From a checkpoint of a small multi-label image tagger.
Model: 5.3M parameters, arch preact_resnet, norm batchnorm, activation celu, depths [2, 4, 2].
Training: soap at rate 0.0017, 26000 steps, batches of 128.
Data: trained on photos of arthropod specimens (BIOSCAN-5M), 195000 training examples, 17.1 epochs.
Rows from block 4 of a small multi-label image tagger, named by matrix and row number. Rows with one number belong to one channel. Each number is 500 + 50 x the weight over its row's rms, rounded and kept within 0 to 999. All counts start at 0. Numbers have three digits each.
Before each channel's rows are labels from the 100 images, of 14976, where the channel reaches its highest value: "colour at peak" is the nearest of a few named colours to the mean colour under the peak; "top examples" is what is common among them. Only what is clearly more common there than usual is listed. The data: photos of arthropod specimens (BIOSCAN-5M). In brackets: how many of the 100.
# convs0: first 3x3 conv (model.blocks.4.convs.0.weight, 160x160x3x3, each kernel summed), inputs 80-159
# convs1: second 3x3 conv (model.blocks.4.convs.1.weight, 160x160x3x3, transposed, each kernel summed), outputs 80-159

colour at peak: brown (58); grey (27)
top examples: order Hemiptera (36)
convs0.120:539447523455486481539494429532447495495534474400534515582455480531514525571485386492450517520485428485537490436498612478449483508482445441555392605454482476474531516511519489495488568461525508536433414499464501555472628452516599472426529467
convs1.120:495474509402426454552366497450436484433382585444483490566531496577507497513456529527653532540435526470475507592446535498501520513557446512512557536507492443562561485501466502474449647545484605442568525648529545510550474470463477470520576504

colour at peak: brown (53)
top examples: order Coleoptera (37)
convs0.152:531458528563539447456482471575563525571558609517523547512445509482425516576472510493444617618471496479520506423459575459546552411506564461413552509516446489476481493483585521494471472463543499456409487418457538468497511562477400530610465534
convs1.152:497519439469439527487530556528468463570474598466415492409523484542446429542403466522543495569378594430544483469526478506431574482504554463421490441514433456497521498454518515491519511499507541480509570649604504470558483559511518446505494446

colour at peak: brown (43); grey (32)
top examples: order Coleoptera (39)
convs0.15:387471533553507466541451545529542527539467495556509501530504532512405487495518462520486510428511426519494481459431546479420512520474489421515371554453515489491539474561421492478565466474476557580476499564478431442485558435557571545453485500
convs1.15:586495526565453485482486544471475420558523582492537459539449505467504493480489426452492676430550428531597464441470525451545445462448438499500505455485550472552513375517516498506554534608531515407505586475481610514526473529530463500603556488

colour at peak: grey (54)
top examples: order Hymenoptera (42)
convs0.127:425539473491548556570513529480504423448522477432546411565496489414528508485505506487512498469552411529551470360507441478541531474485427487510497532505443472475498592542422460516524442466518525534526474481425491634495589428454433531457533523
convs1.127:476519483507477452473355573545344493380423533463447571539447518467577471510621503492491502394547451494456612496557475497438540448518513511523511463475550488505531448511438541529451587494502477441496566518491394459482536563473561452412523539

colour at peak: brown (41); grey (35)
top examples: order Hymenoptera (41)
convs0.119:592440527554471512491493473516505506512586602468500465485444442427406439466465537475518516442476524474496456470459423496389517621540470419453504470519430382468498535496527513556477497462508450483403424568507499584477434553504487413459561434
convs1.119:452519423475452560455552409509545449553541551473475502458509411522426518449457559530452555486479534390598548525481447471455489466534483481424447445581518490549502487452515482547523482443515461536430473440524544478542486520538514462491489447

colour at peak: grey (57)
top examples: order Hymenoptera (52); order Coleoptera (40)
convs0.81:526503452563506422489619444478609455507478526443533469476454494505518361548513460506432509475419473422520536488521511432499513391459504539538557464521411467503481516488459488443444392450552456502523540547501455471489506499387504461541551548
convs1.81:533584555418407527419554502433528538520516539474409447474460480526540560474474538566523456527535457467524579433533566490537512424590477518485492514553508506403429501491585515438483486527499421488616436515507578442574512525463442553437466507

colour at peak: grey (52); brown (33)
top examples: order Coleoptera (42)
convs0.56:543504527450524508563474515499488511435535511488475458472490540523460568540483529535517537443512513498510474461476484520509446586451482510489530532453590397487542455515547553485527621423497443529521413449567543445467487543411534441540515554
convs1.56:459534443560505489556499499518588498490480484509452588537499531460473582556493533479569481524452436480394559520463486521436475533483480488528490477574446503498616520465494604482411517531527513567576390552479460410530542429590488459510500559

colour at peak: grey (47); brown (38)
top examples: order Diptera (62)
convs0.99:519393565460438520465529524483462393529456487486508486493527589552468516591551541540532590502493515517508523455409412467543517404499437508491494452571555397489460461485496481563393526462488585475474436477570551438491463605428502455581564484
convs1.99:511546420476517499508428439505516551495491520510581622582551482520444414506473516441604435498521537490413502498463545513457522524518491497488451534542526467516557555491534533561609445517488463434494500466435394568501527462505518393427460543

colour at peak: brown (41); grey (38)
top examples: order Diptera (63)
convs0.54:511470454504488446552542521520519435485533492445446534460474493553504503470489625482567467635513500468469547474461507660393520447503463507552580459505506438537468533515466487496442440467527558519443504530485541479511510489458579576518410469
convs1.54:574540549424576525498319387588455498527539526538491565590521490459479481480447476525501461607578500483408487521429550542505474530516455522571484478428438475549503537461501552598597461577491522471514525499508500487504475473502573472422447500

colour at peak: grey (50)
top examples: order Coleoptera (40)
convs0.45:524527387519473460436506516486444462496460488494492482525409465455621457488511505516460560456424508540468454472566399470576537551509461600511496490476513474421415424524518474435571439530419431539445491414472501446519460462502450410475511506
convs1.45:530513426527472415415511481468482529400554429474537562487526517516471515561667459497541571493495500378501543440490459480448551413429488460411497446441575511550450523440482509530441465460549449420474544485517468537513459454528582563505507503

colour at peak: brown (45); grey (45)
top examples: order Diptera (82)
convs0.137:469502441578517447472462561485516530533487484383516493461440533495517500375479561379514519548476406421481404441537569524511472378454684415499491506452425487476476446499510506474516458525536448430523511464562498462531514498549513545469476459
convs1.137:530550601473538443532456430478511519536483457565528481479465506455464441488551490615500440443512525563445512540522553496493505491470418500490459536477577492528537569534538495403567481567532452430523524497442468562449515403480469521338499516

colour at peak: brown (49); grey (36)
top examples: order Coleoptera (65); family Coccinellidae (26)
convs0.133:413569495539563456486537586554514510508538564536469452416506508551531504454382557490458444455531398477507476543457430447510458605488547416517596512564455466523538476498415492499482499518546529504499474486459513492466494496530425492566498528
convs1.133:532516458383440386455472609455460489530448470494491482513470475490602466503587488587518542516501455607449536459561470510490494482482508482564574546507461457476421550413492514528480528527587522463465645554582520527466534474463503433483507559

colour at peak: brown (51); grey (32)
top examples: order Coleoptera (37)
convs0.62:572486428577503508513414502554416515514603454556517499542506450497410506465464521500433536540487457509491456438475555551477529465495415568456478413500377486429472514455604452535327498468414473543488549531488468498454602460532438593481466504
convs1.62:510495516533463475504487550525504415610537490491486608528472490438470509486477451513461520531572501469515463481464545504526391536549540439477411461517498462534405458434542491486442443573500557489500561422519589417499520518585527506579499524

colour at peak: brown (73)
top examples: order Diptera (67)
convs0.84:483426528543547493473389445453508517484517507585431482460494489387509488608502466453387533506506400470513498448510513482435518558433583442510482590489480542573456497456484483487460467516543502435551445460445503518455458509515487546444509539
convs1.84:492427556430508476436458531509503435490475503475522441439436549433525543478480455506482516496450441561566601451543468492498542485514426461517494548638541549453493512517513423402506554519546568436489509534477510527522469525527475495514474468

colour at peak: grey (37)
top examples: order Hemiptera (28)
convs0.130:433523570471532383385414528467479433486602606378521520480493478495538594553451642511498493472501521494516576494496538604548464560435461517509483532471496596514490398487520524447583431453522454513472477465465473443449408380511495521492429477
convs1.130:452493490484534435397485449475445518498465481617501627461507530476621555484617507488500457567495525492489582539517477451430551504450486538518486436394536487507486501439514550490445455446519479527564492507558529602438466417554540562517509502

colour at peak: grey (42); brown (37)
top examples: order Diptera (81)
convs0.154:562456408446441538450402520434546527467437483431528475485469495535415398464491476530490539465422463512559518510393519412476459417510557528504474502503463553470534468480401511479445491479545477526490484406413592428396427528422615524446417541
convs1.154:487539569494629443470425412449549473501467501565559491525477489415485467484488479468552392529463460563442548550443539479478519551445407505511455484411593480562505509495529567453479415519514502436569511497515453520453453458500482506379405538

colour at peak: grey (67)
top examples: order Hymenoptera (48)
convs0.104:423596537469473413476585459515513447483495501532468548482461485427566483536501513499397433464497525551452539416515569500417603458546564406404501428475512499501476498375391471520480571604431509500413479525580507569482507566578489516487401528
convs1.104:492458484410512466477429417471533456521483512493535539489483437429554529500447491511492524514464466514474463578587469478489402502496476441471442483529525487431453466469670529549462477534396477478503562600593483567546532418510455489435447504

colour at peak: grey (49); brown (37)
top examples: order Hymenoptera (55)
convs0.64:434498513547493545478434572531567459453565569492513451504488538497553448559379520496537438511532512529494473485486513456509590462536526578484526598526443516402517538497487497371531422473471546417508548489453464472466522483574471447485475549
convs1.64:527536458430491535525451509494470560584436465565527456592514512528555552544508501476460497417514524658465460454497464516534515529527504545540464559601508513420477458477467520459538395449482485517539498496515534533572465465514549483482480511

colour at peak: brown (44); grey (28)
top examples: order Coleoptera (56)
convs0.66:435423450633504497464408538441451489498612525448449535522463480505495429471419554484562472657559481466481463490558482491473472520441406465525469499535477564425529490484503540524644449471460434475448474454515576600559431464483505591500530525
convs1.66:568434472485517451486440490504455495476465464464523561533429476453539491477585490463520464636468488455468508508478447476454436484479503469531589502488518526485513471498446513636510525533439505476482659476475563521460465549514572524547536461

colour at peak: grey (56)
top examples: order Coleoptera (37)
convs0.74:406479451524493481450516381542480562547502492600491457469546529425569516389491487521477435537468501548574609473517472483502567462487545461484558446531508485444490450489463532486567517511496470452512517592554466486545456626480628505409507511
convs1.74:552548475458452534471513488531501479486532477525500452399609428465526481460558466492500516510472575453521521403492441515475474466473507480487474484663472492536565504454484558507496486517524544603363507528374504449522474491566441424565438547

colour at peak: grey (43)
top examples: order Coleoptera (45)
convs0.43:547581530502535481536478477527564450507482567455521556511478491452517396491460441513593459453465477473494509540483373471542514515516549545475408503442519562557492525454431476576531390587465435440590480480511484587589478394446416585486491399
convs1.43:457468494458493484432460576485478485498546444479574482488442468459512464483598485484445490555528496629468457530561464510470389463517473433430533441488525475411446525484490507491422427521402574471492560478530523497564436414450478621434488483

colour at peak: grey (45)
top examples: order Coleoptera (47)
convs0.2:494377412503482456457465479484531464484446528464532555485463448354541437507453494463452445538472571542486549456502407543613458559484496389480531529488508487526547474484541444453484571480498548579523523490491554429562497528536526563518442464
convs1.2:466429395452520546491500552513424552516467458448471485594511471536506462530456442351623497478469570410527487613590524480477539469495465548504484481576529478565483423467457508621464545516492494414447534446547585456541474588507488572509497505

colour at peak: brown (45); grey (39)
top examples: order Hymenoptera (54)
convs0.129:444436485499513557529518491499493394525505408509529473565379482434478509496465436502392498505378540523520450483394461474434535453542551543516515554503489461446406491556558462532394514473497530570518535531459499464520422480554479459517503592
convs1.129:418549492443496588495484471542460492500486467485392525504520474519570633452463418488512445484493562560575486445473464505487540539498529543592462647560483629446505544404493462500471480489491437445559460455583458499510570461529551523483471606

colour at peak: grey (62)
top examples: order Diptera (60)
convs0.37:459417489604493565425498564371524465415542433485430457471458464467498424580443559461553472494506484480429415515506525475465489479519478470447620464422513515484455558515500423524467466462458470448502477481538452580563494492525442559508437425
convs1.37:466528444551539554441523539519479627560527516501508574625368427416537488438608513461444444578436572538542484540560528440482496468442466455470476427490471484523513523501460567506502492413505447493545492475435539467505468479473466557605524505

colour at peak: grey (47); brown (37)
top examples: order Coleoptera (68); family Coccinellidae (30)
convs0.4:544526572569518501434474473432561506488498563503420430436501461505442380428450517519398530538536618428425447442431467451516486488429534517419528489510442452510554503468427501506542495473533486495454481484518413495521479614547501538535509518
convs1.4:457549450437340451478505523416505498550536418516469559491505496443542527496467536496447585443618454543487597445459493514508402551493541531565497515466550482450406397510501510500455497495428560437512524609516554591495531505516571480573595496

colour at peak: brown (43); grey (30)
top examples: order Diptera (69)
convs0.6:492510471543521457485439477501465520532521487468474504521456480413526503501517433471528560489439516595513589500463438433524461490492546471440445491527424614515492481484459472585421468550387543493533463500459502522461474492431529436457558525
convs1.6:506625574483503577524519511556556452543492488482468482580471517541472393514484406579535655469418443533575537577508491431485488424427430461573520550431497482466511515496485555497420489494524575533491505431516516569519487510567497575471498509

colour at peak: grey (40)
top examples: order Hemiptera (30)
convs0.8:553594510487485467553479456523650598464485485532444508434528599514462567470424482485558507472530560558472530583480572440549460496505474503510510496496652459543532504496420561514613523482457446494426446533475488499520507507610440565499466496
convs1.8:525519481422498469537444542451552554396437424463532502486355453514502452470527513456459469530628501681479453496462570477561469532478393454416560501511545531471447510564451543439551528548460551502534500547497503629551459478490446536483494473

colour at peak: grey (51); brown (28)
top examples: order Hemiptera (32)
convs0.14:493496461519560500499477533589481510472555553414475471519492625473450520470462469556495594563520420512574485521534498623472517608510499431493457506490497394433455567492541564431472475510469471516415520528504462528430576510398525476424517485
convs1.14:513505590441490458461372490538526452467539558449471498565496536505500510497462587558486437544494555590425482623442521446513521472636496516476523517508588537561537483531498481529390504476431503485447443509522494516515376489540445532495563551

colour at peak: grey (39); brown (37)
top examples: order Hymenoptera (50)
convs0.142:416471493447524427428418491468417433503551515461598490432591538446479483569475555540490512533567480508343477453542547572517458516525366506450533480510429525510429496488507484390481528506423515532499464520534623482531474554471358547524504573
convs1.142:523470438526525453488547422430516567619461476514449553610477402452423475529501451418532477433445527450492469466475471433526552476526499471499471519594493501432560435493462529537471502458468411403487454468526552518516493432465524442500489460

colour at peak: grey (52)
top examples: order Diptera (67)
convs0.27:453449508435516407481482551458408398454582556473468404535464466573503639487505515484452517574582454534502439469522528492463472434511490513482452480542456495453491487472479519444556402469466523455455485505546505496591563430339511537492557508
convs1.27:512525469554495490534590514553535477533444491518460449501489462479438467521595492555494521562380498495513421478430460539475429513526449411450462459532434433566541438492510489470527490418407522470558518590426539453596477522462508390540500452

colour at peak: grey (53); brown (28)
top examples: order Coleoptera (60)
convs0.121:403441483451472508500506532524461503508507538522530543491598512447477448415497465597557445499448449467586609462515545506561411480467365470562536500562521556504541437557472594472551526502511453610534480437509532527419412503440540466496451439
convs1.121:612525575408580504520567514511458508472501497454550653454498537507444357508460490620462472499542509529502522485481475475414444461487556492534517462458490461448447539512502595445477476603474578652472556538545490441498461526500512468458451504

colour at peak: grey (55)
top examples: order Coleoptera (54)
convs0.141:511518372563543510477477516499392488467532476554545469532527546469532617511463468534488497519517455569535523483590455538562534537494501526532503590462470675503449450515443508487547471528468543492579434439506466497548430463472544496503501491
convs1.141:511518566559520438420486523443436523471530542479524513465496480471483563474461424474531558532502508457471487492487378428510498480420470455481495450467554577561429483416483481513372435519511490517450438493518529445414483474483531577481571428

colour at peak: grey (40); brown (35)
top examples: order Hymenoptera (42)
convs0.21:521518411389468490543518507485491474502563479511478493520503490533453471576492479479490480631474486486513480479406429437444537486467498492546394500482428507492503592478497484516562488525503499592434533492432606498488512426375513540535397533
convs1.21:505533516529489447530461354540472432475515444506513597461570481518499490491437444395595505527448503408546503566436401446476523482559497491449534548504512533533555418508515505577462502459394427440457542451609497549504448513495538538438459485

colour at peak: grey (45); brown (37)
top examples: order Diptera (60)
convs0.89:427517461539496434539514434481464606500454441520446506450538384421494469473485476492495540490468497501432514523460418600558542551506517428474510473508462430496472503501495467510494421516450552528467519444426463471447492491524444436499531491
convs1.89:494553540469424469516456461508448491505458592522399521534516539558476465555516555559622479366556482440445475530478563633462405486494472538466472533577484576540513508424442464500548591518489515548433557549384480355497498545499444407483532490

colour at peak: brown (57); grey (30)
top examples: order Coleoptera (61)
convs0.128:517474407493493565472509486529486452496415473475507514517475596476552507586502482510550586570530497476468496509556566464511450614525469410570458486505458628474540410507510512492485508553477478481504481548513543531526458495411443496386545571
convs1.128:586467534477460523476514516394469512596413474511481442508531553442410563496449409523490557555592460451489509510495467471533427508408481507523428512439496508518452556438504473518464502511457528551523539559466521515464553439442460510493551418

colour at peak: brown (56); grey (28)
top examples: order Coleoptera (46)
convs0.157:470450568540468432532501440453475466466489495501411501434503569495496438513467496437463434479493492558460436475474352475458522528479478464418589620469401481498550518462509478532501435523517554516493533452547443459511468523489449462502448496
convs1.157:384560460473560482477465485506505546538452488468496409484492475563530524502439531447542408461537497506494384556476521497529573587477495508510514558556551556488413538441493458446529523524582554423530487455525615458526460543568527466575493525

colour at peak: brown (46); grey (43)
top examples: order Coleoptera (45)
convs0.73:471489512508436461487499449503464617438550470500521460568456481398455542514509496509503469451502475511482502445482471504488487386493577540450474479474486506502516542497510477563466412498543469454465468521461430475429590515459513555501482540
convs1.73:546567539433504426512554456518520515603500506507556488458549439422516511516527416497514502427561503400485559433507484532480422467474436476514445428486521535591380481416557479496527511550453457486517541472481540471472487547525559429501505515

colour at peak: brown (45); grey (38)
top examples: order Coleoptera (55)
convs0.47:393479527508534445578409525547485578601586529502465523470422496608517468516458516523445427507492576526547499542514497579520517434514492564557635514496470463464446461474501487478411532490510541523549494572547520560574383461486507553466450501
convs1.47:556467534423500440457478571496506502597495438429566430461442503478533404448554601507484447527527436608378463481484460539522533517400443472520443495487491483445426572471544521478458500495472562427441553491646485487500437460471433518490546584

colour at peak: grey (65)
top examples: order Diptera (61)
convs0.57:448432472568502409434511421480504537463561489419447445472578538567444575418567469435469562556403576590458449478513546475440482492526383423417531504482490482580543525404487483511452548470479575462454516553471450481480506523582548583523518440
convs1.57:478460475474501424483482498495539531514536586468488525462486491480351494480410591464477466498526500504487458592619405530529440501498548433492404457453476451495548494472481422518483523463498499487496466439563530518497484555454413422476494483

colour at peak: grey (37)
top examples: order Coleoptera (52)
convs0.1:461566488390510524556497470463504448505455520546500445513482544496505421491508557497468505470492479459511514498475566477429430514441553534508474465516510450472459477542433536526566481479491492528482527451537517412384501443445540460424493547
convs1.1:473455428426446460517566502476408562505539489503472595443526437517522554492474487518569477415529465424533529532626437441433511447489516509506414505559442454565482491529525453492448456647421467434514395499493525556508482485476463525448526502

colour at peak: grey (38)
top examples: order Diptera (61)
convs0.151:458572591525509403532434464539540493542485552457552537482602472514422481502467443455451469523452530471460414491490576591456550406508421409464494449456382490446492509366490462315467435485491512445449525510468478520490544441536470517526492494
convs1.151:511516477601454391526505395522562461499483529600512543455517456512504541488384457415495487527451531498499498566430472457503481508553499492487554518525532560543530433461558474483486453457414415419500489502561483589426483537484495526513515507

colour at peak: brown (49)
top examples: order Coleoptera (58)
convs0.143:496475480474528390550491438531459451467502437575524467503476608602480538516565486436436467601484502464463422543552609437557563496484545536485558438464488505489467539508471471497444555547463475531456548573569481579439558579466528453583494438
convs1.143:433572461527426446550552559517376500532536456506487560427496448451474527549442520525486438500507478538499471499515484522528408512468512492490404517502449402482498506454547524511463468623465490521502539481522519420505533515567523398557582469

colour at peak: brown (35); grey (32)
top examples: order Coleoptera (42)
convs0.134:476460446512487561448451402511455521470508489418655506505463486407440369520555403479487501486541492471498511480554493452429473527503466411448515418512489410532439490467560505439425445456507526541518535491461511530575524486559417449501443518
convs1.134:461509541481373591522650484527555413517429453490538494537523408546483450494453424545520454494547421406523482501390474505511478458521521431461453559447479492494535545509528513537459497441547661527534536489521524412517531557508499422505572464

colour at peak: brown (48); grey (36)
top examples: order Diptera (81)
convs0.61:474398443566458480518475479464524611480451474574478491441547555499486377520445462448464464456470501422596455379474466451496459472499643539517497455529491521477437427526489465486416482482494427498615484503505535503458407576493611598412441482
convs1.61:547541538532513473557452498478541450550514483580534470527486463450462450480543482546538426464497532558565590510531478535479585597459448463499497545496529533563495558570502522422571394571486530411533508506467460495531524445493489463405466516

colour at peak: brown (52); black (34)
top examples: order Coleoptera (50)
convs0.25:487495419543593542609528534526545507483450458460495494475425443526514525520465463515458417533452509499433520488571477443424490507499517525419531532541481472439497526420413486419498402447464486482582555528455540552584483458470498555461495452
convs1.25:504556576443542555610493633506511524537447465448530470498444416453484442537551442552446483518593437551454480486353474587516429487449462481504592549444492567460446502529509471524461461512535607560510518501595562475515488517587550446511473534

colour at peak: grey (58)
top examples: order Hymenoptera (45)
convs0.94:504555460438422479536535503479510580491446466457535514492411538505587539509406490459543531461454459448509576554480408453368476532422507583498508482511358541498514467501509537522484494488487482461526470521530488455327488526428572423417491581
convs1.94:526592541507481516544534388583581527552387516472532558462458477419537510492438418444560556501539508437467461437536509495540529512642467547496503480477507533541453481498531423482499485596444432429467491518549543533461520434451451518531489479