Rows from block 2 of a small multi-label image tagger, named by matrix and row number. Rows with one number belong to one channel. Each number is 128 + 32 x the weight over its row's rms, rounded and kept within 0 to 255. All counts start at 0.
Before each channel's rows are labels from the 100 images, of 14976, where the channel reaches its highest value: "colour at peak" is the nearest of a few named colours to the mean colour under the peak. Only what is clearly more common there than usual is listed. The data: photos of arthropod specimens (BIOSCAN-5M). In brackets: how many of the 100, against the usual share in percent.
# convs0: first 3x3 conv, stride 2 (model.blocks.2.convs.0.weight, 160x80x3x3, each kernel summed), inputs 0-79
# convs1: second 3x3 conv (model.blocks.2.convs.1.weight, 160x160x3x3, transposed, each kernel summed), outputs 0-79

colour at peak: grey (56 vs 8.2)
convs0.144 [100 119  92 104 114 148 102 150 114 126 135  72 108 172  93 133 120  97 163  96 139 102  94 135 151 141 179 130  99 165 120  71 153 110  96 108 142 155  89 102 162 162  55 143 154 150 159 137 144  52  51 121 107 128 142 125 187  87  54 111 134 170 105  55 116 109 130 115 142 132 129 125 100 172 167  91 169 110 112 155]
convs1.144 [120 121  77  90  66 105 192 178 134  64 153 117 197 125  97 135 159 122  91  99 103 137 123  89 158  86 119 163 144 126  97  95 110 137 143 103  99 134  67 160 205  84  35 109 101 114 159 109  93 100 116 118 224 191 144 123 107 105 132 126 128 152  92 113 123  81  98  81 120 163 115 125 118 175 128 160  48 147 107 169]

colour at peak: grey (40 vs 8.2)
convs0.72 [110   0 127 211 123 186 124 152 108  73 115  33 119 145 143 125 134 187 110 140 108 109 121 121 164 112 117 127 138 142 110 118 137 160 132 115 138 124 164 121 134 128 124 145 132 128 130 165 107 103 102 141 126 185 138 145 141 107 209  96 165 161 166 103 128 108 132 179 124 118 130 145 102 140 123 126 121  88 171 113]
convs1.72 [126 113  94 102 113  72  97 117 103 120 118 174 169 119 129 154  86 105 178 135 180 102 110 116 116 173 125 123 155 130  89 120  92 166  92  91 164 161 137 136 153  93 130 130 149 112 179 113 139 144 110 131 118 121 128  99 118 174  72 138  84 135  95 179 110 151 107 112 121 119 160 103  97 132 122 153 137  69 122 132]

colour at peak: grey (51 vs 8.2)
convs0.85 [ 75 119  94 132 153 112 192 160  91 133 120 109  55 101 168 139 187 132  79  87 153 169  58 129 128 129 150 139 119 106 145  98 137 148 142 134 149 145 102  98 105  80  84 100 139 101 102 161 164 101 203 127  72  70 153 143 145 118 112 178 125 127 132 156 164 148 162 139 149 131 119 163 186 131 158 139 119 168 181  90]
convs1.85 [ 59 113  70  66 119  92 155 181 106 123  84 169 181  91 115 165 123 148 127 106 126 142 142 117 104 113 154 168  85 114 115 106 115 134 152 119  88 251 138 181 114  91  50  93 173 144 183  82 145 124 126  97 195 122 113 136 119 104 117 118 122 135  89 100  90 112 141 128 124 138 113  97  92 119  83 125 103  87 158 126]

colour at peak: brown (44 vs 2.9); grey (29 vs 8.2)
convs0.143 [121 180 132 142 128 127 139 166  92 136 140  76 125 181 149 130 152 111 159 114 101 136 132 164 128 134 127 153 110 217  88 128 119  94 108 146 150  71 170 106 136  85 136 122 159 125 171 186 133 137 112 170  36 146 173 133 155 177 168 154 200 119 137 148 118  68 145  90 133 155 109 112 106  67 133 139 173 142 100 101]
convs1.143 [120 170 131  98 123 115 123 141 151  86 151  79 105 108 145 175 140 128 102 109 126 157 153  97  83 122  99 132 154 120 101 132 110 111 111 109 107 168 120 135 233  93  81 107 118 112 139  73 139 102 121 112 180 134 187  78 147 157 113 103 139 125 138 162  71  84 125  81 125 208 162 133 136 164 156 113 137 121 122 180]

colour at peak: grey (46 vs 8.2)
convs0.77 [ 77 149 156 117 118 148 117 191 130 126  89 131 100 192 121 124 124 109 183 114 124 136 107 102 154 139 110 139  69 110  70 112 105 132 128 104 146 170 132 101  91 119 111 132 110  81 132  81 166 110 100 112 152 165 141 174  89 170 147 101 167 130 166  84 120 112 124 160 173  76 103 156 185 132 212  96 197 115  77 114]
convs1.77 [ 90 140 126 127  80 145 137 129 158 108 108 182 148 115 156 167 139 130 104  96 122 167 143 101  99 122 126 154 139 142  71  99 125 106 130 100 128 160  43 111 128 113 108 116  99 148 194 158 149 145 178 145 134 115  88  78 136 138 105  93 120 148 133 136 149 119 103  96 127  25 162  81  91 171 128 112  49  56  82  35]

colour at peak: grey (63 vs 8.2); brown (27 vs 2.9)
convs0.89 [ 99 105  96  88 152 109 152 140 148 139 109  66  47 125 115 115 126 101 101 129 116  34  94  88 134  86 101 164 116 113  82 100 151  74 121  80  99 158 112 184 106 165 138 153 164  95 115 103 131 113 138 134 146 126 175 108 136 110 118  92  68  57  90 143 131  91 106 145 145 204 133 134 136 112 111  87 131 138 166 129]
convs1.89 [153  98 103 153 120 119 123  80 101 120 112  68 126 126 111 155 151 140 143 120 125 132  77 101 122 135 105 204 110 160 126 220 126 139  67 125 106  60 157 174 120 143  95 125 158 130  90 155 167 174 136 126 152 126 123 152 140 125 134 127 140 133 130 139 101  77 137 137 117 161 138 112  99 231 116 125 102 105 147 154]

colour at peak: grey (40 vs 8.2)
convs0.44 [113 104 107 148 135 101 103 125 171 119  93 145 132 161  69  98  62  84 165 137 141  43  68  63 119  47 108 129 111 124 120 141 124  69 138 135 125 131 105 149 127 142 122 157  98 103  93 111 172 123 148 138 195 110 137 113 146 163  83  75 191 142 125 125  92 117  81 181 112 152 147 118 133 133  92 130 106 109 101 169]
convs1.44 [ 81 101 112 176 135 125 117  56 143 146 106  68  67 151 115  77 156 147 119 102 164 133 133 124 120 126  86 132 126 168 152 133 158 127 113 143 154  80 108  98  96 136  90  98 123 114 109 147 123 123 139 117 146 115 154 141 120  96 101 143 164 165 112 141 126  65  75 171 149 126  88 116  84 122 128 108  53 146 116 107]

colour at peak: brown (55 vs 2.9)
convs0.41 [122 129 124  92 100 188 148 133 142 107 100 129 107 149 130  85 169 141  59 116 110 179 148 159 182 125 131 128  69 120 149 161 132 134 105 154 136 125 172 120  87  93 138  87 137  70 115 127 169 144 129 107  91 112 134 150 129 158 237 232 141  97 138 111 140  97 149  91  95 146 131 133 188 112 116 143 116  97 106  98]
convs1.41 [163 128  63 135  90 131 107 122 169 108 181 149 140 158 105 104 116  83 131 117  95 161 129 138 129 158 109 119 114 121 101 145 119 153 104 159 141 156 130 168 134 110 127 142 143  97 144 105 159  92  83  96  76 138 114 145 129 161 116  98 118  53 144 110 111 218  88 156  85  89 185  91 119 110 162 144 149  88 178 145]

colour at peak: brown (49 vs 2.9); grey (45 vs 8.2)
convs0.126 [ 94  90 121 121 145 159 143 158 135  92 125 128 146 145 126 130 149 183  91 119 104 129 100 144 143 150 148 159 171  96 136  98  72  86 158 152 151 158  92 207  18 147  99 130 137 146 125 128 189  98 101 128 128  96 165 111  73 141 133  90 121 129 170  61  96 144 117 134 133 100 117 120 156 115  97  35 159 141 121 115]
convs1.126 [122 116 126 109 121 148 157 100 140 120 115 170 134 153 125 144 126 120 121 103 138 139 140 136 130 148  54 145 131 110  90 142  99 165  81 160 136 120  95 198 149  98 103 120 154 102 144 147 127 153 142 103 154 139  35 132 132 112 146 125 114 156 105 135 120 108 144 122  91  40 161 123  83 194 140 162 114  76 113  61]

colour at peak: grey (50 vs 8.2); brown (29 vs 2.9)
convs0.17 [144 116  80 117  93 190 134 123 172  82 163  91 148 146 113 120 141 163 131 100 149 149 118 160 132 124  96 106 111 160 184  73 115 101 107 122 110 152  99 137 113 108 115 113  93 125 155 150 153  80 112 139  38 109 134  74 135 109 145 141  90 155  75  80 167 145 190  74 118  80 159  42 130 136 147 165 127  94 117  90]
convs1.17 [159 152 104 122 115 139 212 207 134  89 101 126 178 121 136  47  99  72 101 129 142 172 110 155 158 103  98 121 125 111 131 118 127 109 125 136  77 160 139 172  92 154  77 124 187  83 147 142 113 123 127 152 140 182  57 107  93 102 136 180 101  61 102 145 149 144 131 144 132 125  73 120 114  87 153 126 143 156 107 165]

colour at peak: grey (59 vs 8.2); brown (32 vs 2.9)
convs0.67 [112 147 141 142 145 154  94 122 109  82 117 107  52 123 164 116 189 148 136 120 159 127 102 110 155  93 132  94 168 120 168 116 169  74  96  53 157 116 104  27 167 104 156 102 149 129 146 121 134 122  96 101 122 111 138 127 126  72 168 126  90 123 105 118 157 154 143  84 138 131 163  87 133 127 167 199  73 138  90 166]
convs1.67 [172  88  93 158 119  70 163  37 110 143 113 140 244 122 128 136 125 121 144 110 175 117 131 110 103 107  87 105 135 139 101 120 146 155 105 120 102 164 166 181 106 169 113 139 127  99 139 104 109 107  77 102 129 133 116 110 123  53 140 161 136  71 119 147 146 113  67 133 156 106  40 105 146 125 118 116 145 120 143 209]

colour at peak: brown (48 vs 2.9); grey (42 vs 8.2)
convs0.22 [113 134 120 154 137  85 123 106 149 132 169 156 128 177 131 155 132 130 149  81  83  76 104 102 134 121 124 171 136 129 120 156 136  62 112 249 154 208 137 115 142 137 157 104 143 130 171 162 169 166 121  87 141 155 158 133 176 140  95  96 139  90 113 123  79 131  81 126 117 120 160 133 107  81 109 138  56 146 162 142]
convs1.22 [ 88 124 106 107 149 138  96  55  92 121 156  62 128  72 124 189 145 141 135 106 116  97 127 104 108 106 153 117 139  89 180  82 115 118 137 113 190 103 101 134 199  79 127 121 150  96 157 132 124 119  14 132 129 130 124 108 123 150 130 104 168 164 122 130  93  78 133 139 134 136 153 100 150 139 152 113  93 212 101 162]

colour at peak: grey (35 vs 8.2)
convs0.30 [161  95 115 113  52  84 133 102 153 100 135 151  82 130 157  93  83 101 101 115 126  55  32 131 127  90 189 125 138 117 103 105  96 147 136 148  88  97 161 148 119  95 110 138 184  71 122 146 102 121  98 188 104 127 122 158 114 118 168 104 120 123 131 204 102 152 111 150 103 173 123 115 101 115  93  89 154 114 152  99]
convs1.30 [167 113 146 121 117 119  90  56 114 138 121  74  44 147 137 102 142 125 136  92 197  84 121 136 153 120 100  73  93 127 124 115 148 171 111 129  84 130 165 158 151 137 121 143 157 152 143 153 126 158 165 137 123 158  97 142 182  78  96 106 141 107 147 115 128 142 114 102  90 220 171 110  74 125 107 137 127 158 135 131]

colour at peak: brown (63 vs 2.9); grey (32 vs 8.2)
convs0.142 [157 100 146 140  94 100  95 138  50 127 115 130  99 107 112 101 182 139 107 132 131 145 140 121 121 134  82  88 141  98 255 141 156 123 103 120 164 111  96  86 157 113 164 141  89 166 122 112 114 160 157 172 179 143 132 150 109 104 113 136 116 170 176 152 133 148 131  72 131  79 183 141 134 114 175 101 150 163  93 131]
convs1.142 [125  96  94 185 115 113 140  57 163 145 102 149 233 114 136 137 120 132 139 104 156 117 144 107  63 115  39 107 130 159 147 112 149 146 136 111 119 139 152 154 117 166 101 121 118 120 181 127 119 117 185 130 117 117 121 169 107  42 140 148 125 104 147 147 165 138  76 137 146  90  51 125 153 112 109 145 127  99 129 129]